config = dict(
    model='image classifier',
    dataset='stained colorectal tissue patches (NCT-CRC-HE-100K)',
    train_examples=90422,
    image_size=64,
    crop_scale_min=1,
    horizontal_flip=True,
    translate=0.12,
    targets=['tissue'],
    num_classes=9,
    arch='vit',
    norm='layernorm',
    norm_position='pre',
    activation='relu',
    mlp_ratio=6,
    head_dim=16,
    fused_qkv=True,
    bias='all',
    qk_norm=True,
    parallel_block=False,
    inner_norm=False,
    moe='top_k',
    num_experts=8,
    moe_every=2,
    expert_mlp_ratio=1,
    experts_per_token=2,
    shared_expert=False,
    patch_size=[8, 8],
    conv_stem=False,
    layers=10,
    width=128,
    positions='learned',
    pooling='class_token',
    loss='cross_entropy',
    residual_init='none',
    optimizer='soap',
    beta2=0.99,
    lr=0.0048,
    beta1=0.9,
    shampoo_beta=0.95,
    eps=1e-08,
    precondition_frequency=32,
    max_precond_dim=1536,
    one_sided=False,
    adamw_lr_other_params=0.0016,
    grad_clip=1.0,
    ema_decay=0.999,
    steps=9000,
    batch_size=384,
    epochs=38.2,
    lr_schedule='cosine_restarts',
    final_lr_fraction=0.1,
    warmup_steps=270,
    weight_decay=0.04,
    adamw_weight_decay_other_params=0.01,
)
Rows from block 7 of a small image classifier, named by matrix and row number. Rows with one number within an expert belong to one neuron, the router's apart. Each number is 128 + 24 x the weight over its row's rms, rounded and kept within 0 to 255. All counts start at 0. Numbers have three digits each. After the name is the row's rms in percent of the matrix's.
Before each expert's rows are labels from the 100 images, of 14848, where the router gives the expert most weight on average: "strongest on" is what is common among them. Only what is clearly more common there than usual is listed. The data: stained colorectal tissue patches (NCT-CRC-HE-100K).
# router: router (model.blocks.7.mlp.router.weight, 8x128, trained with AdamW), inputs 0-63
# up: expert up (model.blocks.7.mlp.up, 8x128x128), inputs 0-63
# down: expert down (model.blocks.7.mlp.down, 8x128x128, transposed), outputs 0-63

# expert 1
strongest on: tissue: tumour epithelium
router.1 077:113140142121119127154148111138127156097145098140178110128098116146080112115145125152168133119115124136170146096126145120155134144164113155117134091118092111138109118139142143135166134128123113
up.0 089:148122132122111124153157137104141084136096100096140116102129110093116110139161084136071158148172169131085147127145125117091128164100120155111148149082136155124122130146100098192138128122101136
down.0 096:147104097134134139119098138137082154118158149156126105122097124174147127166101159134147182155150120095128100136151112188135092122080149097133109128170128076112126101121149101134141140155149126
up.1 094:129141100156128135137115113097135134154105128122173137108141126173133122146150153131085163109115153151106129114137106146118118141125105109184109081124125127099099115128101123161151147128177141
down.1 095:146131090118149082097147159076098165145115147124126116140141101109141186125144179135079122134124109124085059096106150142119076148148150111141130118138146144114123131114143084147167162115146105
up.2 089:118121132179201117110110135079167176119108116131127129103111144117136116137127159100110127114103156102106129128100166084141099156079170102140125129158124129125105138147099122155117097114136115
down.2 087:162124127085119153161130120079116114144117134097160104107143166126126118094130118118123101148132090125152125126141177150115133169140127114135149091122137102100180131128139161132163133160133173
up.3 078:125159106122137170112137148100148106120107164137115081101101136118119133136171138113117155152143112116154180137079167151143134149120109086164146119093133147158138144125138162097115147132086096
down.3 082:111094148089176153115121122107099118129124140117136138122125159129103143139147125141120156144113127102131132133135118128137101122153153056088150161134151136148149164105153146140132123139139130
up.4 092:127137121133137084178102090142064125143122130129095132140162126152122137128136129081130137111137092156140118127105128151117155111113113131157153102104121113125115096116117151117131116106123091
down.4 103:135122155130101106132117102130138106158105168133105164117125088147116106179093122107126122127110112089139114082139166111152116134116130121161124088133114104131146155104134087139155140122129161
up.5 105:123125090115128088156112144196135127157103138140104138129129093081141132113165112173116090140122137157115051154150165129094084134122110135095147140164133115092118140163111132135105142100125152
down.5 090:130136113152091135128106164152125142093156079153154146131145134154087105091158148112129164165103141078135132111098140109113103131101131118126145119130123146116138107090130106140090103124127121
up.6 106:137112115144122130161160102104160112141118169108126104142143118143139113123112142177089119088127139122124130141143076151137116137140100108172117140124140128109145088129117080135126162100139121
down.6 105:159146108143118183142074148129129149112181158121118090093153085090138151098143147143132143137156129081112149117170138122159143124185097102189093109090098097130133137121127150149070152123146121
up.7 098:131122131142121121112140179110149112111182159122149116159121117115101125157104106082170123083151103130145115133126133126172125140140120134158137142110114131151083124140073160096097108122129118
down.7 096:085118131125133125143128111138100164113143157126122080159112161151142148121145070122142105102138159153105183125123110137113128151124116111103138084105121163137125093113157137130184151074149133
up.8 096:153134121164112119083134103149140126129099109128120099123089190129105153156135144146118115104117135153117091148102114170131195106123111105127123116138141118140128131121142134134103141114130148
down.8 101:125161109083192175181125138122135114134115161107138109180135104116122130123107118091137096110107111127149160120131077169124069113131133145114136106175146107126162149123116078106135151133107082
up.9 082:115148141138120112178079129106113154161151131125158128123119136115122144135185110137109085130155138136096120113110096145138125138108140120101117078103107157091130124142071170142154116127137113
down.9 075:171142144119142117102149134123137138156089128099099103135116102116131103115098154132107160067135101113145122156127142087129134118154124121164086155137145143160132088122115139144124114103148109
up.10 080:120171131088111091108116132118137140098123151120106143180129097154157101136133067135127166097143103096110131138170140182159168151167156097104125147116114145125079153104134129093167127131127123
down.10 082:141164127136129096065118127094128117132138125119158146151139140122196164130113124169136124129082164101118137129105118108138149096171138127117166158144117110141133095163119121130119123111136137
up.11 095:143096113136107144089178126116145143146141149106070148112082123134145133148105146117071131121133100147119127128088151177161143128123146142105139120133145124102132123131115151140131110161107105
down.11 085:109140192070141105142115168163154107174130140147120131111133118103116125116139132123133142109137124137118124173152105117153151142186112088126144102140105131167113160103134135123131157132133142
up.12 097:111151132106075140100112109160167122140150142096128124151131096122039114155130140155124117115154178135110098144135095111117110129131087121096101152188121144151110158146119150107159136092127150
down.12 093:117088153130114160134131162161133136127157188159146141175082096140101161119120133107134120141138095159159151107127117097148155134137118132106085114101092112111134127089137105141095130103146159
up.13 119:128150113163140137112144155144121170112119123126150139171105171093142112121125112106107123162118102151139112101118118076129113115136130165164101078146147156096141157120120160130159146143103118
down.13 101:086086099151099128127147173074117137167148127095138128090129119157115134108117112130117119086187122126126133097093095092138185101125111135117111124098152149165141160127106128114166136157135128
up.14 110:122117112153124078163106150111119153107153109129159127109122154090147101116142150148104139114133143157147165122123130126148110121112116154124103103137079149099090151136136167144122092127132151
down.14 105:126094098099095149137199097096142164158104106103136127116143144152118116128147129160118140138165115126115100143162109124161126148121095163098121181104114189146103106096127127123137155109152120
up.15 086:129151131142128123137144139146114109105158087112108131145126161078140101129158113138113165145163141128119086127099061147169125122135132093123143114164096148089134145120133144153098165102098125
down.15 085:142096140118129150113110159118119121159159088122131112136133128144121129113144145081148116169159212146116121123146159118130130171104081124137136098140124111144160115085147116100109136101115153
up.16 081:147137117112126134138125118137187141133142141141112125093134094125138122109118138136132118102223172106155096160128088169121144118128117149087106135169096186147112159127111149124139116113147109
down.16 079:150149122156077079092117136117127111106090116151177147118145158100145182118145111072150122137145105117125145172141171133126135141172112120112134144135185091153114097159123121152115154141109147
up.17 081:119153125100119161141157113127149144098121130133152130101138099130127140085122133164135134102154153096116114130144146125113082123130152115118117153080145121157194111133108071168102091132141132
down.17 093:155117131137130108110108116156084132099128147068094165116136107136186152158096116141091148132155135117094106139133115096129151123138130141135122088132113113119146120132138158079132111131104109
up.18 131:149119102097124122125127141118125056091130102076117108106091136122142137105147132162129140074136131123140149130153081109145123138155113106096105130127146134144159112120137136084146149153117122
down.18 114:122124130146134150135136129131184141110129133181111133139114148135113118141129142136107142155139138136104156122118136112143159125121102157158091160150148129088109159091103117188113084122110111
up.19 074:130104120156126086082123156114143110160107169107137119104163149183166192121095136113107129126157161115154117118123126101086155093139099119108126093125106123145130124133101082097092122153103128
down.19 081:119179140140148127138149124140113107087116145078187130143102154112104125093132101127146123138132127148128122099150091129115122133069120144106146111108177117103115115144109129080124159109105182
up.20 080:105082136100122116095112170127087125100122163114100138115145143133118130182127126170114126120098112119147106108112093140119128135078154144088106101162129139103126147141172110047138105140148135
down.20 075:115125125118105125161111108127148090089138105094141114070165119096169167092175124094142103102093151151113128172120117167137121124124105185119101158117133143149157123130120119119100129084073134
up.21 103:088150113197122143109165127110143113135103174117182106097168132132088142180142139161119099109154147132115148095162172097162116162122101132126091091128138111094169126133116126154105129169094120
down.21 100:139121105124137137126067121174111121095140173127108128125118099155151163086160130099126105111093102160145156148152074133177158106112142076115129096089098147122126111132161132137130162139153151

# expert 3
strongest on: tissue: mucus
router.3 106:137114153090130112165132174173140103131148105150144134100139147143088105108144155136160125162086131135164077159088125141161164095132169098092112141165149109137146134129118126088081089132160115
up.0 083:129129120062144140143115123131146107113103130163117127129178089145089169120085142138113124109134102147128128089121128080113119113136119141121135112145113147131140156118072151082114155161121131
down.0 086:141064128166157129119164114136133132127147114115161112123118120123148118147088130167106133114189137126140104108143125164096080134145135107111120153116111110147107152108128110083103157132081104
up.1 102:170145188084128095125114115115169167165116118134124143112092104138138128143097142145133163128121125088126138096116118087152105116144102119115112142142175167148127138106082136119102124109139098
down.1 098:098113118136075168106105173110129167107165112111137093123119078128139113148181144114105133175134157146103109117191119106127092156112107093149146134129146153118152144157100119153133096131135178
up.2 073:159098097102115111118114109108150122108115120108136102105096087106177135131154088099158136078167125122147154159079110136114119128106113096150147134111205162132142149129123143092122158151132147
down.2 074:138139124123123120101125136146093131141134067087153127127131137127097137147102167135147145119141129164076103120144134115127112118102072151147139133098099139168124149149152123095120134131134190
up.3 103:081126090178154174109105154124175113103140172155111064124112098126121170154129134118159154160105106123149118119119137126161132122128134110128138152164113140145121147096081100110096146100142179
down.3 097:125122164095113145073130070109084145086129142109172106113134136142152150116111126091087085190109088123146135122133116098139134155140169149089126142137137109125156141138094125147120120139140127
up.4 122:127152103121107140092121201116093121138111137094140102143122118113125139151155102108154135151115130142128151144152133138131133136178128068133148144124128173134168127129110102132120098116122098
down.4 110:091101162133097083143189135127129084069145160145138125116112135152150152121131070106120119141062149140121124133120136137124123129167079158146170140116127096123109093147108154136160108114161150
up.5 086:159139160150125134137160167160104133114095119119141132123099141119170133142120102168150113168098137151152091141100139107128097124169087097171115124097183110090094109096159154086093138133138190
down.5 095:098115127136145146100110139136122160136111158133127135122141147117092143110134208095131124104149091135130121102143106160136128150142105110111143138109155122170154146097108120094148148138114161
up.6 105:151148154131102137126105167092096100124140103150136142108153106147129125154133105146148189105126154136111131094153122110114138126128120138123142111129129187125117132112126110122151072165074127
down.6 112:167151116145150119136137136146137061145183145095097132195104103188144145133126137148092155126124133168148126104147172126112135085136105104148139118099110132111088141139138097121130117127128130
up.7 116:162173136110144106145115162136123126125117154116152180123105189141123138110151106126130169125125140103123109117082139108148151124108087152115118167169108168104058118121098171118125108123111087
down.7 105:126120113124185163131129090133169141099128108119141095142107126108179135140154168144129073142127126128115124109136118159115113154122132139136141142103161086112156113115139139119121118146132157
up.8 101:146141121162111147147101141135126130116117136141114167100097149065145184155107150166157122145161107116104145137118120107107101068126169094117145087163118144111117134168127149089132148137121110
down.8 104:163140176094134142101137146156146137140111142105156077126139104149122097166131135113115169109153133132106158089112144108141147159103062128114137132101095125178130149113142137092114106156086118
up.9 108:103137148126125182103132112083135138161160134088079126140132079129092149133135096138156118140156147144124103137164102161112176131123119096149135153091140131092151138096169157135108168129148135
down.9 098:130154122123118166108136149124100153064097142152126130175112161137127092162121158145160092140129065109133149097113114109115127162118155156124113124116090110113132140124128118142150134099135112
up.10 090:172117190129132108101093183078161087140130124111109096137086130177116163161122150131107126159115139093142107147125163155123128143122141151074115150168146096137126107094133098113131153101121078
down.10 100:147129097120164133113149129125133129117134133115118107107151171122087073132150128134137147153131072119112146143163120091141134181133118065185150144139129163134118114102120107164131110150116134
up.11 091:132117159136131149139124137160116142116143138168157086128129147148153080127130118118152112131123115140158122112141133090197145095137092132106178089095172124108110150098094129124108165162127129
down.11 099:112149127153120124066096138104125117146124139114147113144115093164112130106146112095117110121130215099132135114150126124094153115146138099138104166133087114134143110138148103138104140180146130
up.12 090:090084089150161135088137144131149157137135143081145100141106082124109094136115134159097116113134183122121111129121154136132110101125106116128171097101093153138127116091130165153118151150094132
down.12 085:146151116104141112153094102166110144138142137136097133108144119151140108127107132146148087115148121130190115110123157144155112103141154121145138087151160118166108147130126133080129131143104135
up.13 095:115105116123106129123106174094143127119174107137099180113109159199120094119120105135120139120092153133141141142110179103121074144153100085127103106164194106137124129141098111134084118133131135
down.13 092:119099128133112127133113152127136146130154183118156122150107111111100119135147169104156128119105147137075128114112155066118143119166089129098137117134150145135134130085170188151139135103123110
up.14 087:112127104128137146119125160121126119116096119123091076136137117102159134132161059119160147145123139132127128153087106147123127154145141121130139170076150140128119155145128139141117105108137122
down.14 088:141156180119101125092119122131143142116116124138114133149136103105097150133169120098101099153116156127137126147115142141129122077123108108103116080150129129089109087112180126124103079086144117
up.15 087:135105138106076130116109133148094122131130133102148121142125128122043119140133132160115111133176125178109122101162154115100134124104094131086155176153108109167112106118104128094147125095144112
down.15 093:132146141103164132125143131099100133092154165098127127136130110131110097086124125180135133084116181108162135138121164138152155103122135147163132101130147124084175147125151159170132117125139131
up.16 113:165113152161130170129103164142147106086140177147172186156119132112118164134100135150115119113143120111132160135095145114137080143127135108145094137136159114105129117092128117107138144130128101
down.16 107:186128130137149138176143123142074150154133158133093114154152106134131083151110111144117134149158137125102127139137133105146217145134150138133096123104105094156096152097107109153129138108073130
up.17 075:138104128151126125143114187134110090109081111135085105154127121121125096132129108146128144148161149124114077086110107133079107158121136132125149154119138144111129121119122164101077137115176122
down.17 090:099155108110105146129122128135068111095115114098115130104126143118069120122121179102133133111118150166170105154143105139194166122143115146179091151143120143163152177111158125143107131154142134
up.18 093:124119104176122153168129127114170172196144087138133135161131121114150129127125110155154136118153164127131122134092132136136113111179073077118125063138106143140091170135172124108146159098117132
down.18 088:142141111087159124108100117122121096123089171131117147118108159160171137106108130117103106143188134116105124135135087136142167122104111119115168109086131084108084118106122122126111108124118138
up.19 117:171138141054133153159132108133117128108125140078130130091109104112110133133112125150169130134148103157153078088150154121087169140173135105139177126170117102095088105161146121122091149126124135
down.19 120:110111150134149123127101130150165158127101130115077129149144146177137109105091130108120123126131121178182137112155071122131126136108126120124084109097124124146109150120152127113127132117083138
up.20 081:146149141185119161137094137166123115083108124142145170166111106097135128134135120141109099118118123087107132118086107128105122081109102142115129150164121130185079157105156079137155141136147121
down.20 085:145146121091152136128163125135121110157117126093135090094133140123168115153140113138082139143170119101154134122109119146137170097107166135127132103126134088129148130130084133159066160089138139
up.21 082:100148098163089128114141096129155136122172110114150120114121109168122131151148127108082131115087119107119119114097191151115098140153113149134072102136155140145118123129104111142095098106161134
down.21 082:071138130133110138124151117163141129141101145100144139098139118164072121109130162114141089086150088151105177155166112123182112158124107142125133148130085121134158135119123135139132094107134117

# expert 7
strongest on: tissue: normal colon mucosa
router.7 092:065120100140112140135084138144117159150123102156120133179158149096121133170121087152119126102099110108115140093081121144157133153135108073141139144156108118143143134115150082089158145168095145
up.0 090:140167125152121103154123125122133112127127136085143163126118072128106138191094099153124113136185152165151128170135105138128103090138085089130112133094160119091099133089111108123121139131136160
down.0 090:132132120140113061128136108124102165174133153116128090147112133109102101162142128076093114119104133124100151150126151098122126143149104102112063152167101116130061109132126132126134136164090152
up.1 077:140161078106160111160096137145101138121100109126130092138159145154096135172134123107168127147147130145118075108135134127122120105116126134098106111108105167114135142115116191087097163106109131
down.1 087:102117136102072161112097144131124151080095110153082124117136104174121123172147118133120137144143123106139135159132163075149129198106158132101154157119115145105134107120141120100135108134119185
up.2 073:120132096135111157069121110087146148170093109115124124115106135137105098150140148173107108097081161106125123094148117120099109128105134134148110128087085132169115135149194151151084124138134121
down.2 075:091118108148132122075135176154133144132163149123153127102135130106125113139157098080167114134135137154059116090128115156077177133150073123126102115121113101112165108090127119124137139145146146
up.3 103:115129164136116176091060148123168118154120173147105138135139147097119120128165136140111123150128135112183124141139095098175105120125120125117128081145111140087099132125125143103130122143136200
down.3 106:126137093126141135154120092164132142091092109127148096113126094140104132125111151164110128136135124145146152147143133133100152155164171117140154113065125125135112093123128128105127136096120105
up.4 089:136167139135073171128138140155163116137147125119119121138132137163091120091143134141134178128119107102109080120117103096124131094124163124161150166154136108154136121121121118122101118109157096
down.4 083:094119140131137118132095097145128163152110144136146133111142100106107105135149129182151095141071169107157133085098127102175201127098142124111154140176119100125128164143130123139107113146102082
up.5 113:150150120187135145096140125117122126180134140072167141119097133089183128143142115160153145150097093169118147126112109128142166144113116130152144138140097170113108136128122117155130104146139104
down.5 135:136138161162122087175143138158103110144117152141123127198123120137140138139126121119136112089124137118125142162143128124107182116140144129118089130137124106130153086130151106132108147120102147
up.6 075:114137105146132168144130115120095105115108119078117134176093095154087148123121131111130094119145127123125117193103157101135114112148112153110134091121130133112102090137141104106124116117142147
down.6 088:079135148114112140132145128139117129096124150117120102096144134100178142118133145091106125133120058078093149114094089113128112142131117115117115150157132163132098130175152143149141080102097143
up.7 103:126118161108116134177110163121090115116142120108130143101168136119089100086144120101164150178068115135171169086113108126117122128080100125124147128140127102147138143138084121118154074100160167
down.7 110:126126094093088136147130115103152129082165081143117142129134089154158123140094169106157119202136127137148081106120109084123095110152127143108132141105137149127102120100153124151098124103118125
up.8 102:154152136151134104147159127151139144118146180106149119164136048133131122121137092157130130130105123125176119087156109128130118130098165100151095107148135178085132102116121078128154126146123137
down.8 100:113097139124096090133102153128124130127128126154132120164130121101147086108144112141101125158163103114118121111095143132095126117087109114085144148142121162142120150145107118157128128122120109
up.9 110:140143141077141115178175141125130159131124126142097131101153102117138145129107136125176131157128120139110126133129134130102095110111131127147102166115187126117152126113147099147123126168116112
down.9 107:087140126116181096117102137115147131134116121154127154186126121174088154097152138081114149168142106172107150131168145109128063120116103138110118138128131093139157159135180169158128095124114155
up.10 102:084149094112145105145147141135139124132092137094089108109141133126129183153149150118095133096170167150114095115104078167153126114140144096173104111144092108054087133121090126132103138130136138
down.10 108:147116126118124157060144127104130139117121055113109154103112122146131125147112115189134122107154146093129106141182168126147108132132137160106141144180130118135119108143123118136175133129168114
up.11 111:124142089179136109096137137128134161113099113126140117132123117128152164102105121132123100110104129080061096131110109150107125078130145083128097146117147149119132125097153120113143138125080134
down.11 103:124131111137163140116147128119174154141084138139113113161134140113075155119114107116145140122164123149120135132158141133098131160143076111108124112136129115130119126184188119117178148148123138
up.12 121:140182113153111153091150112138151168119137132096128135143139136078102163174145110152137128136098137124148136119141099133126134112120109111118112113138156134123142115159116113099103169133101104
down.12 113:092134150176082113168101110153135143156146173149140143167107128174128112135112119141113135142117162142095166133114157080129138099094091171146114140112173153106110083156105150150117131132102120
up.13 082:128160130134113117137085142150150113150130114160143123124142127121164138078136136153122120135084106146108097134130123090112120125187132088093116144098144103148071127142108158117111132141074128
down.13 086:137111119110132146133131099122154118150123144151149115152102159167114158108136134149143138133126135135146128133134155135120197154151127122145117107139091140102137161109110087113146146112140127
up.14 072:121094145153129131157140137129151129113134133112141159161106107137085125153109154101147111130123078085112141130109086134147151138178111150084140113142141149106144131126126140150165079079126150
down.14 085:072131139131146114109113172124099118152114100101110138138157149091182126117177148154109156186122099113136150093101110074108099119129151107138102136152132101146108089125121111130107182149149118
up.15 098:129127072100150137105149095139136125128095162157129092128150129147169122143143130122126146150154137123109097138139125150126111142112098133135103126133139114147119147093170105134148113100134107
down.15 087:138117152165149146128109109114092126161126124114106111134148154154131114105136141108122135139161124095109174131114091132113151124113120135114167164154148107093161136126112118143083087121139112
up.16 081:119136104137138126140120100124131121113120137108142141133119162159167117116122136094075063128108120122119110117143116125193146130149141090135132131123083091066107114035147106119118118106143152
down.16 089:132144143101094138089133142094154115137087116098092118128139129117158163110106121157123135123181146094085137150131129125117136129109110116099138110161123155151100118157160089129128135148076160
up.17 091:108137148133106115096142122128100133128128114109137155136113073173134125084164113128113152134100108125119129115128140147191120119119141134132125129144127101154146120107135138116101104172084146
down.17 093:104126113119137124158098102143126148144154100122116126166160090129098104091083084099139138138142101094110130141117079082127144139127090115100149132132113146110101147152176134141161145117114162
up.18 099:127092109127143118128113141166121131146127120129084182148134177105135131121110107069120146155160157122100136120126120205107147115121147143127154146108113132115143140119105167128117108140098107
down.18 105:160112114123145131109146092163135133068086112117168118128116116116090118128141127155130122170114095119125081155171109139098110135093140161122090156152131104169109107155142092119141100129152125
up.19 080:152155086177174153119159128107127111115125144096149076142105151124163161085115094120118124160141122135130139133134131140169115140118158153166142116150157135114111142112132128132130150041107095
down.19 088:123115127122160135117128131147151114133145137135163128117118156144143124103133133120124101157140102145147159120145132138071099115090146103136134121138119093105136072127121099131156132149101091
up.20 116:138143145137116153139118154121167096160130154159109157079148136132103098164152112167127134111130139111142153130128133112156112140106115092141160147139164127102160144122105114089157113143095133
down.20 113:098119131150111104112102127131113092160111143132095142174145134167141157153111169144136116087160148147140135107144141129165141087145109133143166081098105097094094134159140128159127117091162149
up.21 145:105136124150160154128111119117154139129155137147143136159139152076124101146120159119113101172117137116131110152113133135112105115114150097093108197178159104152097156106101152110122122093097115
down.21 124:140116111089121106148147171134151104112133118140124113138115113168081107083163147119104142120095161152134113153106157140130133106105123094112121123141163103104138159132141112138104119124078130

# expert 2
strongest on: tissue: cancer-associated stroma
router.2 112:130116172165128136112101171144122112098136131144145128117106134140120166159127159127145120160145101129102177120162142080111107153091131122115082180099124099141120112127124123097169120150112133
up.0 083:173120177118150146138127185109152136089133153109159133133111117097105189090124114144123116126107147110167105075116128127133167136095141131165093143120125150098102106142082155140151133176128138
down.0 094:154135092061171104136171120127114144092131145167136146103101142171125076133141139132123151110186121111117124170131173124106161153121102122156107109120172110108126118114110116122153123134160082
up.1 102:139132158094090106105173095082142134107141134133129111115160151147130132110111131122165122128099118124155149112159133123117076142092102099096130125151098100133122168152135089130089127109148174
down.1 116:143138131138154105144117123150103107163127094103132164116117094135096088109127107120114147105131134130163165126161078142108148101102131084147125139151141105172157124119116160151162098137122118
up.2 098:152117100115107131065168104109127124113129126097151103119129155160110169113112136092104110130117106125140160091104109103128149160129124157173109119106130138119139111122081126127124132113137124
down.2 098:130135091111150131102147121165118115133132138136124135133126114142107138109095117122087126077125132122158130152167099059109164115101145142159139154102130068137123145114110092109135136130153144
up.3 124:118097128109126116100124145139096100122142144135139160126134157115107132148144155107116116150142127084147109119108085114087182156097131092155129133161101135115166130111041085127080131147153112
down.3 125:150140129150137160091121140108127136127142158177107123121146128079107090128126133152114171109120118112078149117145151136121095094108076136147121111136132116143124082098116116148168125148115109
up.4 070:140133140158150126082130132143183165129122149138161138092123125082138156139090150104102103135056129100132095121076159168122130153133127130136131133123137139149154166125131144169157159068143107
down.4 082:152072111124110122109110099136113127109135109176135140166139127122161089099135121143180110076073136117156116142129092082145163122144173146123145128151162098149127100152121153139140128150160125
up.5 114:100160117152126109119095111154163155120129136113148167124156114134105183159163148094137157135134144168155116157088130127142178118131125105137157152137149088163143113124140127150147139146129169
down.5 124:083098179077145114105129092131105105122156097121127105138125161127126142118079132158154134107166148129145210099158116132159113087134136163147130109169126164100107121131131107141146143123089177
up.6 109:103151130151096165104130075133136164152117145117120152158137124113122121110105101164058150121126127090114112120127100174125122094170131123165119113171123125118117101147177164149166108147148110
down.6 089:080153120124123152115147145116131206155099118117120119138151108149124129065135164090115107159120111101095144121168067154155097161101121115166121095136128136143140101149154151161103154118147124
up.7 099:157140152154115108157145110123165132144106135150161081143118099109126145136100091123167158129119133143101155136144154145126162137165115128099098095126164158153141152155159146135144105094104097
down.7 108:131156129131149082108123142130118163129174103130155121170127150148101131105086144130123133161144133134150162133154103131152157094139120116131157111147084129094122088090136102121140107127158126
up.8 107:117100125127151126092124140129117092074130157159129105126164153168100094139142163113099104115160159147152099136117148134151112126103126169125147119131150148109127094132114111124153178097140134
down.8 111:149147129104106127192104134117142131121149159122085118105150099095168136139069090100106145127152142125132110119190163127123136081164104119127128109132089124088186155137137144123088156120148176
up.9 125:152125152107094147161154128139117118113115126138113140120152195165115127084124105136143113156118120153108141126119100146138108145128141105122111129139143108130131176153136106106114127104103127
down.9 114:143112116099147082150068133093184131128164110152139110149084162107140134137128142157121149144138163103142093087080094116152123126166144115118157135155145111129148176107125151154179086135129145
up.10 087:167152122065129126096172109153123078144109168125096139108105131176121144102109096116143153146125135145132116144152111135078146122150127154113124121110131147143144143118147065129095162140131089
down.10 085:129112148149145149141122097149106145160144102105084123126131141111177149123116125155095093109138095107093124160089148144142154109125120154140151138129135104173064137177133113164152109153152135
up.11 086:159131112077126106145143167148112112105160110101160113121136120106144108082138122147124156152162142118147103087146153148092097104119130153139148145142141088117141077077095132143166176145127143
down.11 096:161109130132139127131129148158126124122134126137111126120126168171146097071144126109105084125112102130113084158107117184149147106125154148132134151127102119111144103158147093090066109136115109
up.12 099:109122131173137172093126144144146078099118147105146140124082144125136141124160120175117166135099095110100156130129115140155108067103131135119140106143108126149105070124124123110149123102123119
down.12 103:152165117104108095106121094116084206129092148108131097148165098106119102139148128145143107107166139134151139159128100115125132139156090149150126156143147104156091149144118092120121138136164126
up.13 072:153095134154134083142172093100132132141088108131136081095123124099137134104153083153120145143089105133137122130103123140093132131115151145118122108111183089148158117164107129162073104110122149
down.13 077:132108102079070144130163129131136112147173079106075129153133159098151129115137106135111132144110092163115143125146167155152117123128102111171099157133147126120111102127161138178123107133110176
up.14 090:138110110152139138137136083175161138093110127088144102132122120081120131113126128133091118149144163104139121160115101131102139071122162162129093158139086158162122133083150132131168104127143146
down.14 094:122117137125122111115108108143175133149079178147154168128117173110141156084119141134160102133130141141126136122107106135117160108157097135138143132130140141097158150165117123147112117154109086
up.15 107:180176102155109100098117126126136082179148165111113154165141147122077141107145119100111139140137144184147159165144109090105157110140139142121108106148129164142114130103157136128119119094138136
down.15 120:110114132156132112128127095137131097132131125124140114161149124145118124122129122129127153137138155166143174161125129119142148158097129164098173113123133132118117136144137124150094066147093121
up.16 135:189167165131101096108155118131117105129132114143134122153097162128104157109153137163150167130121114104142148164176107113104070156139138120165074130112153113157129149132120115154092131143127102
down.16 129:163083142136143085121130093136164120161157098133096110145139117154103126108103109141147134124123128152143129109132146135168127115104127143133139113096147126158081131078118102133140162121133110
up.17 090:075175110154154112120120145162176153120154151074143148124144120112109165136123135137106167190127124123078114136103177111104119104143141132117160082120101092151125113106120142094163154098120131
down.17 097:116122117084110146082131131120110134165076153165138125133131114191132115135119141143156090141122114115089173133148102158146152137110140125158098129151144135167048111182148142147147113139134129
up.18 087:125147104119107095144121158156162117132118144120110075106100118137135148156187136169128099108133179140136129131112153104103127079169128136118088130133111142118153112144140135114161145115114143
down.18 088:103126132137125143150120111139114103084145148147137152113103180164146107151098111099170136160144161107125127158141134117141109140102191158179097137077141100148084112125146143133115101053075066
up.19 117:114128167126108139131103067141099179139165076129065141105096127133155080114090164122107116097105106094147153131159127142116164112139112109106125140139133164112157108144145098137121099117165132
down.19 108:148137112117165153142136112153140142157117097121157107093105123139141126110145159137125098128144147161166111109093093116086114169114140154147106126131088091150180094101106133133107139140125108
up.20 107:114112152117084151146115133146130107148118176119133117099091077169134154105136110131143156093121122143125126157124102143111119123132132119111109097117120174130136133144102095111117100154136106
down.20 112:153129109116138116119112134111089123136149101122125127103137122140113132158102188124116123118137134101130110166124140110125116167122109079140153119070119111131141148165126106131094079138167083
up.21 090:092131132073121107070140091120097110157154172117158118113098153106087124112167102143121110114121108131120092079128168061111178131131161147174117142134136122080113135132138125149147151117117122
down.21 097:162163063112143126130141119145123115098113117141129105185124124163147115108151173123104114099149102111088160135140109144104106149127075138152141097107120163154159111114116157148084158137103143